Weights of a small contrastive audio-text model.
Training: soap at rate 0.0032, 19200 steps, batches of 256.
Rows from block 4 of the text encoder of a small contrastive audio-text model, named by matrix and row number. Rows with one number within an expert belong to one neuron, the router's apart. Each number is 128 + 32 x the weight over its row's rms, rounded and kept within 0 to 255. All counts start at 0.
Before each expert's rows are labels from the 100 texts, of 14848, where the router gives the expert most weight on average: "fires on" is the input token at the peak. Only what is clearly more common there than usual is listed. The data: synthesized solo parts of chorales (CocoChorales). In brackets: how many of the 100.
# router: router (text_encoder.blocks.4.mlp.router.weight, 32x128, trained with AdamW), inputs 0-127
# gate: expert gate (text_encoder.blocks.4.mlp.gate, 32x64x128), inputs 0-127
# up: expert up (text_encoder.blocks.4.mlp.up, 32x64x128), inputs 0-127
# down: expert down (text_encoder.blocks.4.mlp.down, 32x128x64, transposed), outputs 0-127

# expert 5
fires on: "violin" (19); "oboe" (19); "trumpet" (16); "horn" (12)
router.5 [110 130 132 127 115 112 103  56 164 161 138 107 161 136 110 134 129 151 122 123  87 145 168 181 101 142 108 108 139 164 112 143 115 135 146 155 128 151  71 123 133 149  53  80 138 110 126 151  82 110 132 163 149  64 158 130 114 117 112 142 134  85 113 110 131 150 109  54 142  89  73 142 137 165 123 131 112  95 111  89 131  88  75  66 109 128 126 134 154 186 135 173 174  78  89 187 135  74 138 156 112 129 131 148 197  82  95  99 129 121 170 143 146 159 171 141 195 127 174  55 123 177 163  78  97 107  99 186]
gate.1 [138 161 167 125 132 100 144 135 103  85 126 135 125 158 193 140 137 174  90  99 124 139 119 148 157 145 130 123 139 118 142  99 154 165  53 112 111 150  99 171 125  86 176 146 133 110 138 154 135 107 156 108 125 109 143  91 123  77 201 126 124 114  77 134 123 117 172 152 139  53 130 204 149 130 139 138  94 113 181 124  73  85 139 185 174 104 152 132 190  61  82  88 150 125 159 149 151  96  70 103 156 182  69 163 119 151 133 125 147 118 106 134  95 110 188  87  95 147 109 115 164 178 109 124 179 110 112  61]
up.1 [ 88 121  93 112 121 149 129 133 181 162 106 118 120  92 103  95 149 135 153 139 118 127 182 133  80  97 143 150 133 150 155 133 104 130 212 124  55  88 136  97 137 183  99  97 121 138 136  60 170 154 139 151 103 131 132 153 126 172 116 130 116 126 127 135 147 116 115 118 115 177 152  67 131 160 143 129 162 179  86 115 160 142 138  61  76 112 149  97  97 176 158 159 116  97  92 114 163 100 179 192  78  82 157  98 146 119 119  85  77  89 140 111 156 149  58 119 177  93 123 152 144  73  98 184 111 177 175 162]
down.1 [133 101 107 128 163  86 128  95 119 170  92 110 140  96 193 118 132 109  87 105 122  83 115 134 133 200 215 125 140 166  89 199 179 120 125 156 112  92  94 144 193 116 113 178 170 173 140  90 154 155 138 115 142  60 133  51 139  99 137 111 111 144 136 129 113 164 110 132 140 180 113 159 147  82 121 179 122 144 121 136 128 115  94 129 109 137 135  92 110 158 149 182  71 119 154  77  56 139 148 144 154 118 153  44 135 130 146 164 113 147  98  93 150  69 119 144 161 142 130 119 157 142  97 156 151  85  79 141]
gate.2 [123 105 167 171  80 137 128 141 130  64 140 132 107 174 139 126 116 159 112 114 178 173 137 125 145  92 151 110  96 143 128 146  91 129 150 156 199 119 140 170 175 114 124  78 129 111 197  87 187 109 166  95  84 117 103 141 134 117 142 153 110 203 142  64  91  53 115 172 104 146 106 108  92 126 114  57  81 139 118  70 146 103 191 111 114 140 117 159 119 121 125 161 160 171 154  86 141  81 122  69 171 144  95 100 142 184 112 160 154 156  94 102 137 114 121  93 128 120 129  89  97 120  82  59 146 148 125 121]
up.2 [ 68 177 102 148 144 142 150 134  94 112 155 191 139  81 113  80 130 110 118 144  82  46 148 115 121  99 143 120 117  95 186 145 115 116 115 127 113 158 164  91 123 203  80 171 118 140  75 185  69 114 125 166 160 116 112  84 102 153  76 115  91 101 111 144 123 151 102 102 153 105 123 153 119 114 136 179 133 149 163 158 108 109  96 122 131 158 139  95 119 127 164  96  89 132 146 180 113 169 124 151 119 143 167 139  53  78 157 157  77 146 155 126 121  83 148 116  71 166  92 134 196 137 162 172  92 110 181  92]
down.2 [166  70 114 137 175 151 184 126  72 105 115  91  84 134 120 118 100 136  71  95 140 107 116 115 163 139 169 148 139 108 120 114 171 102  60 114 143 152 100 131 132 162 151  51 156 121 123 165 104  39 123  95 124  78  76 123 167 139 169 127 131 123  99  76 128 149  85 121 137 123 171  91 137 168 147 170 177 131 114 148 111 135 104 138 144 120 115 133 106 159 128 173 167  93 103  38 140 109  80 123 180 126 150 128 148 170 109 171 134 153 131 167 153  90 102 132 189 130  89 149 159 189 188 108 164 128 107  89]
gate.3 [130 137 139 136 196 147 112  71 104 157 106 131  71 161 167 129 110 108 126 111 185 145 150 167  84 110 145 157  87 138 132 172 149 170 109 185 106  73  82 142 175  88 100 114  72 136 117 116  95  97  88 162 145 113 173 110 122 137 227 155 154 129 115 178 171  70 156 147 104  67 152 164 113 106 130 122 127 137 186 153 143 180 133 138 155 101 114 149 127  73 152 131  93 159  97 111  96 159 110 143  87 118 126 170 150 172 140  91 171 139 103 142  89 150  64 123  87 156 121 176 108 118 156  86  80 103 124 123]
up.3 [124  92 120 150 137 103 164 116 186  77 145 101 146  81 115 147 150 130 135  97 114  51  88 113 129 154 101 128 161 161 165  97 108  86 161  80 145 167 133 123 120 147 154 162 134  92 124 163 138 139 139 125 164 150  68 100  97 158  92  77 117 119  96  94  90 185 124 108 164 203 102  92 129 183 109 102 140 160  81 111 145 104 163 143 108 178 161 159 178 190 117 205 160 112 197 177 131  82  69  94  97 117 159 116 103 112 129 152  66 137 170 112 139 105  97 110 148 115 126 104 173 112 117 162 168 121 122 124]
down.3 [ 99 123 111  65 152  79 127 182  99 184 140  94 161 111 151 191 165 127 111 156 136 115 191 103 138 131 149 158  98 139 142 131 142 100  73 168 137 131 171  92 106 175 135 120 118  97 110 159 120 159 129 160 110 158 114 112 154 129 137 103  62  58 140 127 222 118  81 111 102 125 157 157 158 121 178 125 108 102 153 111 156 108 161 118  62  83  91  77 156 154 191 135  95 155 136  64 135 147 118 131 150 146 120 143  96 107 132 112 152 121 101 135 132 153  64 189 105 117 141 166 203 135  71 118 113 121  78 128]
gate.4 [115  88 129 193 122  87 138  92 128 155 155 116 132 170  77 127 137 143  92 117 105 176  97 177 110 152 172 133  59 119 112 181 117 152 124  69 141 145 125  96 135 179 141 159  88  72 144 194 163 106 159 120 155 141 165 132 105 126 167 120 118  71 129 130  88 141 115 111 129 133 100  90 111 104 134 116 163 150 116 152  74  83 119 137 117 117 140 104 118  47 144 110 143 155 132  56  92 100 128 122 142  93 164 176 152 158 191 144 100  82  77 102 162 100  82 129 150  98  98 132  88 100  63 136 165 111 197  86]
up.4 [ 83 111 113 151 122 100 111 136  97 139 110 112 167 111 158 122  93  99  90 117 106  93 104  83 106 123 109 164 158 155  89 128 102 161  80 144 147 158  84 165 112  87 137 148 138 101 151 113 108 218 166  71 113 148  86 181 179  66 125 155 143 132  97 131 162  93 107 149 130  79 165 120 122 115 183  90 168  97 105 154 173 163 163 129 156 162 112 169 174 133 135 207  63 181 135 117 128 102 121  76 113 162 108 128  99 192 128 119 108 129 145 129 133  79 171 138 154  99 129 123 129 151 181 138 129 147  35  98]
down.4 [131  62 100 128 130 200 113 103 168 127  99 105 109 133 173 123 140  54  72 161 178 132  81 142 153 107 150 176  49 115  94 143 154 118 117  82  90 119  93 138 122 129 200 148 103  93 140 163 156 101 208 152 135 100 140 156  93 142 147 155  84 160 161 113 115  87 143  75 166 136  93 152 138 102 142  65 185 140 144 136 115 164 146 103 144 152 104  68 147 122 143 132 133 133 143 144 112 134 129 124 152 130 154 143  96 143  96  88 183  75 152 162 138 160 144 146 145 141 113 129 126 162  66  96  34 150 137 115]

# expert 13
fires on: ":" (46); "3" (13)
router.13 [129 128 136  86 106 129 167 183 113 174  88 126 137 178  44 166 155 145 104 113 115 150 169 100 112 174 148  99  75 138 126 118 124 155 106 133 137 142 117  82  89 155 173 167  77 138 175  68  90 172 118 136 156 114 195  63 122 146 156 139 166 124  98 164 154 156  64 147 130 178 133 106 141 118 152 147 103 134  69 193 142  72 149 122 162 113 101 116 144 144 149  55  70 134 168  48 147  93  99  72 112  97  94 146 123 121 167 117 164 110 104 119 148 100 123 121 133 180 142 112 156 116 149 156 141 127 126 116]
gate.1 [107 136 132 140 125 113 113 161 133 133 142 128 126 129  94 145 183 119 118 125 182 153 112 204 129 172 101  71  99 103 126 104 147 152 101 164  68 163 106  85 168  75  67 105 143 124 139 183 139 207  95 171 124  91 160  98 140 144  86 127 154 136 139  97 140 132 112 128 130  90 134 144 199  88 139 112  92  53 218 152 151 106 136 161 148  74  86 144 123 130 166 165 114 106 131 150  76 193 176 115 120 167 115 117 150 162  96  86 136 125 103 143  85  88 131 117 176 108  95 164 119 143 120  66 133 105 119  94]
up.1 [168 145 128 186 120 115 136  93 168 134 134 150 163 104 118 116 137 149 121 125 129 170 212 114 103 135  87 191  98  70  92 129 145 151 148 147 116 136  93 154  78 134 182 104 142  95 167 127 123 162 104 130  93 119 149 156 102 120 129 125 150 159 132  75 139 230 130 159 193 114  83 151  77  69 141 118 119 111 109 132 121  57 128  82 140 114 187 106 140 112  88  48  91 138 110 102  87 152 155 123 147 173 113 129 179 109 110 119 120  91 163 151  81 143  79 142 172  79 173 178 120 119 105 126 114  91 148 114]
down.1 [152 163 104  82  49 129 120 112 142  88 111  99  90  92  82 152  74 102 132  96 131 183 139 196  81 116 151 100  92 137 148 113 160 122 151 118 106 124 144  84 181 141  78 147 109 180  77 127 100 130  62 123 141 127  95 141 168 120 142 161 141 156 238 148 102 130 101  98 113 160 167  96  99 145 125 164  98 126 126 146  77 188 123 141  84 145  78 163 162 105 158 150 133 123 156 172 115 151 147 114 181 136 114 140 115 131 114  95 116 171 154 151 130 109 156 162  91  98 104 155 144 178 114 170 184 126  83  85]
gate.2 [158 181 150 100 107 126 108 158 140 144 118 128 129  85 131 168 124 126 203  95  97 112 159 147 165  77  68 133 104 162 123 141 113 152 137  93 100 138 182 136 191 124 139  91 182 108 158 151  81 132 160  95  82 142 131 133 133 153 107 110 133  85 173  74 157 111 177 177 153 148 101 163 148 107 101 180 140 125 114 121  94  75 135 225  73 138 119 157  66 131 103 130 160 142 134 137 122 194 137 105 157  49 121 133 116 130 111 126 105 108 170  79 180 123  67  85 135 152  97  91 111 141 151  78 133 151 155 118]
up.2 [169 173 171  92  67 130 131 146 146 184 103 154 111  92 120 168 129 111 147 112  82 126 180 144 147  87  75 124  90 186 139 150 100 199 111  99 104 111 168 153 153 122 104 130 189  93 161 143  93 152 158  89 105 120 159 142 125 117 118 147 140 118 160 136 147 114 151 168 187 139 125 134 125 118  91 169 136 135 112 158  88  86 154 218 119 141 125 155  96 117 118 110 134 161 130  96 123 219 156  65 167  55 155  87 140 147 105 126 136  78 146  96 154 115  54 137 160 163  70 116 137 128 143  84 123 149 155 118]
down.2 [140 178 126 206 146 104 105 112 163 135 159 120 155 131 106 112 101 103  99 168 175 113 125 158 110 166 141 169 113 138 179 101 113 116 196 151  72  80 180 192 134  88 200 125 139  96  99  73 111  88 155  90 140  84 170  97  69 100 175 188 100 130 175  89  98 113 132 131  99 107 133 129 164  70 170 115  75 139  75  85 180 160 141 113 165 151 112 159 169  90 124 103 117 125 155  76 151 139 108 125 115  89 119 118 181 141 110 133 154 128 105 164 125  87 106 103 169 153 166 115 115 143 132 100 128 130  94 125]
gate.3 [100 167 131 152 164 180 134 134 139  76 120 183  92 149  94 143 106 147 140  82  90 134 132 119 166 121 147  64 115 139  99 120 157  97  98 149  77 146  81 120 142 106 134 157 130  87  43 106 132 155 109 108 112  93 111 198 132 156 100 165 194 173 102  89  79 131 176  98 156 189  87 149 110  97 139 106  70  75 154 127  70 168  95 125 145 107 157 136 159 151  80 173 108 118  95 140 136 157  75  95 142 111 115 140 137 132 141 192 160 163 142 135 100 150 173  98 120 113 130 127 160  93 131  41 128 128 139 166]
up.3 [114 168 162 120  93 145 105 119 105 110 118 123 114 129  84 168 136 151 133  78 136 158 133 144 152 119 117  95 109 140 137  86 146 102 144 198 117 111  63 152 122 116 170 179  93 124  44 106 154 135 179 125  54 101 148 161  92 173 102 175 111 159  99  93  52 146 167 149 146 166 163 140  95  99 136 107 157  64 164 150  99 154 127  82 139  87 118 100 161 208  92 141 120 106 139 150 149 125  61 101  89 100 152 162 141 137 104 202 146 153 139 115 102 162 162 127  97 131 154 111 133 101 139  92 134 174 159 182]
down.3 [152 162  97 141 132 149 125 116  97  85  76 148 101 120 171 103 149 155 118 147 154 137 112 121 177 192 100 105 111 103 147 110  31 102 141 101 190  97 184 145 109  99 125 144 140  88 136 101 171 150 187 145 179 148 141 213 133 120 149 166 121 117 106 145 151  85 129  78 104 149 159 195 150 141 160 177 135 152 134 146  90 123  99 118 100  95 147 124  74 129 110 113 148  77 111  89 157 144  89 173 136 122 153 177 123 134 142  74 154 116 167  79 145 115 116 127 160  93 139  63 175 128 137 103  54 143  78 154]
gate.4 [ 87 123 131 141 168 163 134  97 127 127  70  99 151 103 140 102 126 174 102 121 130 104 117 134 161 101 145  85 135 171  92  75  87 161 122 131 142 103 157 110 140 138 140 126  99  93  61 195 131 145 123 137  85 175 120 104  93 168 145 162 170  89 189 121  81 123 163 108 131 245 128 153 118 177 142 148 112 132 118 119 167 157 155 149 103 100 161 113 165 194  93 114 150 125 135 134 160 134 117 153  95 200 160 132 140 167 111 171 106  72 120 141 156  65 112 142 101 123 134 138  64 171 196 107 127  84  89 139]
up.4 [ 96 140 161 110 161 163 152 112  99 117  77  84 140 107 127 103 125 159  68  98 116 131 123 130 140  71 146  69 114 166  75  74 123 167  93 141 129 115 145 100 134 148 158 143 115 122  87 195 128 155 108 137  91 156  99 126 116 175 121 130 202  86 169  95 111 134 169  99 131 243 149 155 140 170 145 135 130 148 131 115 161 169 154 130 106  90 180 125 165 194 107  96 137 138 111 130 127 151 117 169 119 197 140 144 142 180 130 170 105  84 135 112 166  84 110 142  97 162 138 133  51 136 169  83 129  96  80 122]
down.4 [135 205 142 143 113 127 118 144  79  72 106 109 134  37  88  78 130 144  89 171 153 157 122 116 122 218 122  92  84 122 123 133 111 127 127 152 139 104 188 116 188 102 146 178 168 124 147 184 101 140 112 136 129 106 203 145 139 121  92 109 124 156  97  93 138 129 150 117 125  96 103 108 152  83  93 132 158 118  65  57  82 115 137  93 128 134 158 101  78 182 121 159 160 149  90  79 129 133 168 148 110 117 115  91 128 127 148 129 146 151 195 124 114 123 177 165 179 114 136  98 120 180 175 116 155 158 109 125]

# expert 4
fires on: "horn" (12); "violin" (7)
router.4 [105  88 130 167 130  98 118 111  78  66 105 132 171  99 115 154 161 103 120 116 123 116 164 111  75 142  86 105 173 178 122 173 168 170 132 115  67 114 129 152 133 101 122  75 149 112 123 103 127  58 159 139 157 139 138 111 177 128  88 148 147 162 111 140 119 110 156 146  84  87 141 187 149 101 142 189 110 112 115  68 189 134 179 181  63 162 121  89  74 112 120 129 146 147  84 178 133 153 121 135 106 162  82 169 110 120 146 125 136 103 135 175  84 161 126  68 114 160 169  82 111 165 104 156 133 128 168  61]
gate.4 [126 105 137  93 118 127 126 119 178  58 156  71  62 167 123 145 113 118 106 120 108 187 126 110 182 135 143 113  60 165 167  94 186 138 150 211 147  92  94 201 139 159 135 153 177 165 119 101 151 140 105 127  97 109 123 144  99 101 117 119 136 131 191 123 115  97 145 137 146 112  97 110 149 139 127 146  79 151  98 117  83 127 152 138 192  86 112 161 194 161 162  72 108 164 200  93 145 125 131 129 144 107 147  71 102 159 130 106 171 124 158 114 151 116 134 104  92 108 166 143 175 129  89 155 126 128  88 191]
up.4 [ 85 168 121  83  78  63 167 147  63 132 121  96 167 106 142 133 177 172 113 124 104 161 100 168 177 131  19  86 128 124 119 151 139 206 122 167 133 128 146 185 125  79 154 141 100 128 139 152 182 141  97 182 143 150 187 196 101 112 117 195 155  96 183 137 120 108 147 132 157  99 107  99 124 154 138 137 154 154 120 119  93 145 158 172 125 123 101  98 121 161  67 161 145  90 111 155 100  92 104 132 127 110 144 118 140 102 178 186 119 155 144 139 132 144 155 139 170 125 100  96 106 168 164 144 133  97 104 126]
down.4 [127 121 126 136 116 161 168 118 126  65 129 133 137 123 130  68 152 116  92 125 163 180  87 218 169 148 108  89 120 112 102 122 126 166 108 136 135  92 103 140 202 110 201 135 148 101 135  79  97 204 184 155 147 200 125 207 136  84 133 128 159 110 111 148 153  85 144 145 140 138 104  88  94 121 126  25 145 156 148 109 170 109  94 118 129 138  92 122 127 106 165  94 101 112 167 106  98 123 156 127 104 122 135 131 162 136  66 122 104 112 100 150 111 141 161  67 108 124 166 161 111  83 164 130  91 146 100 105]
gate.5 [142 161 180 139 172 158 155 159 154 110  80  90 133 120 152 136 126 145 122 120 135 115 167 126 179 159  82 161 148  96 119  94  34 156  95 139 161  81 178 165 144 176 122 118 146 165  87 200 162 106 105  75 124 127 129  97 106  91 140  54 112  95 126 187 104 184 145  89 159 138  80 135  85 132  76 105  90 126 144  88 112  96  52 129 111 160  62 159 141 131 123 112 120  95 201 155 145 109  97 123 113 129 142  87 102 128  86 155 142 121 125  90 120 168  96 125 150 154 165 132 125 158 125 103 157 141 148  78]
up.5 [112 191 160 135  90 162 140 163 128  99 108 147 131 130 136 143 151 162 131 108  98 130 221 168 153  97 102 117  74 126 125 118  96 147 161  80 153  55 158 120 156 158 154 101 157 144 159 207 134  79  56  88 120 113 135  94 131  89 174  92 135  75 105 177  87  97 158 102  92  85  81  77 125 121 101 120 102 156 132  94  73 113  79 132 119 171  70 150 128 133 101 139 136 109 113 131 106 121 114 114  70 142 147  69  81 190  92 144  97 151  82 129 154  95 158 104 138 137 115 123 118 135 114 169 163 122 155  94]
down.5 [154 148 137  53 149 134 137 135 168  93 154 152 113 175 167 106 141 164 153  61  91  89 107 138  73 149  99 120 157 193 175 153 102 128  70 137 120 135  72  96 113 131 107 158 145 128 167 144 136 160 118  98 154 112 102 141 145 134 170 146 113  72  85 146 123 109 145 100 187 138 107 103 140  95 134 103 122 137  75 139  89 156 127 146 165  88 131 155 153 107  69 132 161 101  44 135 154  75 147 110 235 130 141 137 166 105  72 134 193 145  80 137 154 118 163 130 111  88 107  94 128  81 163 161 137 125 141 138]
gate.6 [ 93 128 120  39 120 129 175 189 134 130 124 116 127  58 119 145 123 103 161 140 194  76 167 204 116 125 186 145 137 150 100 142 111 133 135 102 123 138  79 127  95 130 145 136 141 138 178 126 148 117 160  61 135 113  91 179 188 111 139 124  84  94 134 172 119 179 167  89 107 124 167 125 100 116 146 167 133 144 108 130  74 127 114 116 141 112 124 153 141 146 144 103  68  82 168  96 177 114 108 129 159  90 140 119 128 169  68 157 141  73 213 165 123 158 159 103 148 179 107 161  76 112 123 118 125 180 150 120]
up.6 [175 108 149 190 164 118  84  65 127 145 143 139 138 198 135 120 139 150 105  95  86 184  84  54 135 122  93  98 109 110 155 108 122 123 118 132 126 115 162 125 161 139 115 120 112 105  69 145 110 162  93 201 116 127 147  74  67 146 150 119 174 120 126  86 147 106  78 165 149 147  97 129 155 144  98  69 118 101 159  92 189 155 125 123  92 163 137  91 132 116 109 140 164 173  98 149 109 132 158 126  88 161  93 132 119  73 165 118 120 167  42  97 128  86  86 172 115  94 154 101 196 146 116 111 131  85 101 143]
down.6 [146 146 184 141 152 103 126  42 135 142 116 171 133 184 138 122 139 132 129  89  98 175 131  81 138 119 136 122 137 126 117 155 125 184 167  62 141  89 147 125 167 125 103 158 129 118 135 160 202 158 126 119 113 110 118 115 161 103 136 102 126 115  94 154 126 117 165 146 147 163 129 225 173 198 111 103 117 127  79  92 159 111 149 148  61 110 102 161 119 177  68 120  91 100 132 119 144 188 118 140 130  81  86  93 102  88 147 110 114 130  99 178  92 126 148 185 109  89 134  99  66  93 100 141  82 131  84  76]
gate.7 [149 151 143  59 143  86 153 199 180  95 122 112 168 151 110 130 114 158 145 131 106 108 132 121  89 161 116 154 174 152 170 148 110 110 171 164  85  79  32 171 103 171 101 162 114 140 165 102 137 155 164 109 113 113  77 146  89 115 122  95 104 146  68 169 139 106 132 123 138 159 114 135  94 157 133  67 104 162 169 113 158 115  84 113 171 105 165 138 160  91 137 108 105 116 172 110 195 134 123 133 171 154 121  71 154  96  82 153 124  98  57 124 101 122 136 175 155  94 151 118  62 188 111 150 132 137 131 143]
up.7 [110 113 136 198  71 146  82  86  73 165 110  96 120 128  85 109 108 128 126 133 130  99 161 133 134 139 150  97  43  83 111 122 105 148  96 131 185 164 182 117  79 146 179 101 120 132 136 117 156 150  92 166 153 115 143 106 154 123 143 142 150  93 105  72 139 146  89 117 135 143 134 161 130 137 123 217 170 104 132 151 116 137 115 110 109 153  80 119 135 227  72 110 143 146 132 122  94 115 134 138  73 117 138 149 130 171 168  77 107 146 184 149  66 135 112 121 185 112 117 160 189 144 128 127  91 122 100  54]
down.7 [154 174 111  89 131 119  94 101 159 205 153 108 141 145 148 122 133 132 138 106 142 120 103 116 154 120 159 153 127 151 139 103 141 143 152 166  77  98 127 119  62  59 136  99 127 151  84 105 155 124 180 144  94  41  83 113  77 107 166  91 155 140 150  89 138 112 122  88 114  87 132 199 123 174 121 143 147  91 137 144 155 151 135 150 158  69  61 147 154  99 134 109  94  70 148 170 113 190  53 122 181 131 180 124 113 162 113 182  91 134 122 120 144 153 133 113 157 107 181 136 159  97 145  87 128 118 176 181]

# expert 30
fires on: "f" (57); "viola" (7)
router.30 [106 112 108 148 114 155 182 120 107 141 103  83 115 136  60 155 151 169 159 152 149 165 176 105 161 141 142 103 106 154  73 125 161  88 149 114 106  76 170 147 122 140 150 118 146 133 137 151 113 190 116 101  48 123 108 158 113 171  92 126 120 115 189 151 105  96 140 188 137 149 123 130  70  75 159 103  66 121 152 114 147 184 146 104 120 165 186  83 190 160 162 190 190 140 153  89 132  98 108  89 161 124 129 127  86  37 115 121 107 121  78 136 126 142 124  77 116 127  97 122 104 131 144  88 131 135 107 165]
gate.3 [113 100 133 108  85 134 184  95 151 123 116  94 108 135 151  96 144  50 115 115 117 180  96 170 102 115  69 168 112 148 168 128  62 147 159 144 196 137 142 172 130  74 115 162 113 142 185  93 146 160 168  78 184  90 173 167 113 139 113  89 104 140 119 107 147  47 141 126 169 102 188 179 176 128 161 105 151 126  98 105 127 137 103 132 133  66 144 144 156 101 203 138 155 151 148  90 101 105 114 144 133 177 121 105 140 111 148 124 130 135  76 152 114 111 164 182 162  93 160 131 154 126 112 176 100 115 142 171]
up.3 [107 197 162  71 127 122 125 104 163 154 115 140 115 158 120 124 143  97 100 100 121 163 205 128 134 163 106 149 149 107 148  98  98 153  97 131 120  79 207 114 117  85 114  78  92 134 123 131 118 140 113 140 122  83 122 136 117 118 168  97  76 121 193 107 123 148 102 148 131 119 110  60 120 141 129  89 107 147 157  96 110 117  57 148  69 193 133  85 178  58  70 187  80 117 118 153 119 142 123 112 207  78 141 114 121 117 109 114 144  90 119 138  96  88 162 147 161 124  93  70 145 147  87 123 169 128 107 176]
down.3 [149  92 120 220  98 136  95 145 158 175 135 128 119  90 125  82 171 167 113 131 132  80 107 148 127 138 117 134 109  64  84 101  70 118 147 142  81 162 117 134 106 140 116 111  87 140 159 198 159 144 113  67 116 158 166 103 116 174 104  94 144 103 123 177  96 135 113  42 118 154 126 138  75 162 151 102 109 141 108 147 196  80 105 155 142 134 173 106 114 166  87 150 152  83 170 186 113  89 138 159  85 168 122  78 143 187 152 139 121  89 151 123 153 173 115 115 106 151 160 164 106  90  84 139 131 122 167 110]
gate.4 [129 116 137 149  96 113 140  79 127 134 139 160 164  76 185 147 146 142 134 116 181 197 105 173 105  52 152 170  99 105 115 128 141 155  86 158 117 153 123 158  98  65 212  88  60 118 109  95 133 106 141 192 136 142 117 169 110 128  94  98 145  80 140  88 124  91 175 139 149 101 109  49 167  87 127 132 152 102  80 140 185 112  76 140 124 171 114 152 112 151 127  72 104 134 139 164 121 114 118 100 102 121  69 101 113  98 106 125 117  93 119 149  97 134 117  95 126  96 160 117 184 118 105 191 129 103 158  89]
up.4 [109 153 118 179 150 169 138 162 120 110 109  97 128 210 110  84 104  85 128 120 105  45 128 114 101 118 113 154 123 143 125 146 135 160 155 137 113  89 132  59 158 129  82  88 152 142 152 150  93  98 119 115 144  67 127  56  72 102 141 144  72 192  86 157 110 161  62 110  93 135  82 201 161 216 147 139 143 139 177 149 100 127 141 140 151  75 154 125 120 136 132 150 100 111 154 160 152 135 171 105 129  96 134 151 196 176 154 108 122 157  98 137 149 102 151 147 156 140 126 114 185 130 125  94 139 141  98 163]
down.4 [165 176 159 204 125 106 140 101 159 130  98 115 122  86 112 150 132 199 127 104 101 109 145 139 106 114 128 173 111  72 133 152 129 117 126 134 190 121 105  98  91 119 178 124 134 145 108 147 123  91 138 111  64 110 140 180 113 118 133  42 191 162 178 171 136 116 143 120  74  71 128 139 153 148 140 113  97 147 140  95 152  98 107 120 162 108 102 101 129 143  79 136  89 119 135 105  69  68 136 116 109 185 150 144 158 107 132 199 158 111 190 121 105 124 117 123 102 158 115 101  56 107 106 183 185 106 192 119]
gate.5 [102 155 187 100 122  75  75 155 157 117 175  43 122  98 149  92 108 150 125 135 103 129 157 102 137 107 178 108  86  78 172 125  76 150  54  94 171 170  97 122  97 126  90 124 145  97 129  85  88  94 124 188  88 130 165 130 142 190 153 158 121 172 144  61 156 183 187 119 166 152 140 129 140 139 102 133 107 153 107 141 144 167 129 144 106 110 111 160  97  91 133 118  76  99 133 103  86 175 161 189 133 128 134 103 132 103 118 105 128 132 137 102  64 138 164 129  88  99 112  97 157 120 137 114 173 108  63 133]
up.5 [ 96 162 109  69 156 147 137 125 155 139 140 150 134  79 145 147  75  94  76 178 147 163 162 104 115  62 155 131 118 136 146 125 150 181  79 138 144 151 229 111 102 152 134 109 154  60  94 196 109 104 173 141 157 129 130 172  70 118 112 130 105 155 117 196  96 164 136 130 200  45 139  92 153 114 112 128 140 111  59 149 120 121 121 125 103 122 120 119 134 127 132 132 115  98  84 137  79 115 138  78 133  96 110 125 126 158  99  61 106 136 117  62 154 135  99 110 135 158 131 125 125  92 180  82 138  89 131 133]
down.5 [ 65 175 117 107  72 142 172 143 100 146 138 156 107 150 175 135 121  87 104 150 123 146 125  69 171 146 163 100  91 146 122 123 127 137 173 110 111 210 137 137  89 115 139 150 117 101 110 125  74  81 197 175 115 131 137  95 137 129 149  95 185 144 166  92 134 107 122 109 157 180 160  96 117  97 113 171 147 145 140 157 119 138 105 161 190 113 107 122 158 100 116 125  79 214 110  68 118  93 134 141  76 162 125 126 153 122 124 123 119 120 128 120  44 103 164  84 125 127  83 174  79 103 130 107 154 199 161  86]
gate.6 [169 108 137 118 111 152 158 133  68 137  87 145 150  85 108 100 139 187 166 165 108 129 124  87 106 165 105 145 127 138 176 126 104  75 151  80 144 117 169 140 111 125 155 145 106 180 104 135 152 130 131  90 124 114 116 150 146  91 108 156 205 121  67 115 182 143 150 137  92 111  78 140 110  81  99 119 122 173  80 148 165 141 121 142 146 139 128 116  73 121  84 105 126  95 131 109 126 104 165 181 127 195 122 153  74 114 143 203  86 137 143 108  83 153  56 185 178 165 197  95 179 110 127 141 127  69 148 109]
up.6 [110 174 162 129 149  91 147 139 127 180 113 133 165  90 150  97  84 151 175 156 144 145  98 119 106 112  72 130 120 165 103  99 102 125 107 115 133 169 172 117 134 126 137  84 180 118 111 146 116 147 110  93 175 143 110 192 166 103 143 140 190 118  98 164 211 120  88 141  76 131  77 127 125  71 103 111 122 143  76 134 195 125 140  81 174 150 137 131  87 120 105 145 100 120  81 134  93 102 128 174 134 164 101 144  62 117 149 191 101 133  76  81 117 120  83 132 188 122 165  90 115 177 126 145  46 109 146 118]
down.6 [152 104  99 152 116 159  92 109  90  47  52 158 175 109 124 188 118 108 158  80 130 108 102 107 124 176 149 155  94 155 137 102  87  65 155  89 135 167  86 122 185 162 162 101 162 133 124 122 152 104 106 122  93 193 118 130 104 144 123 108 125 113 144  85 143 115 146 131 142 129 138 126 148 109 124 127  66 109 191 145 111  83  81 104  80 113 148 101 163 107  98  85 157 161 123 178  94 131 130 159 130 103 165 173 157 105 153 130 108 218 121 147 145 152 135 142 197 111 200 150 116 120 124  67  72 131 135 134]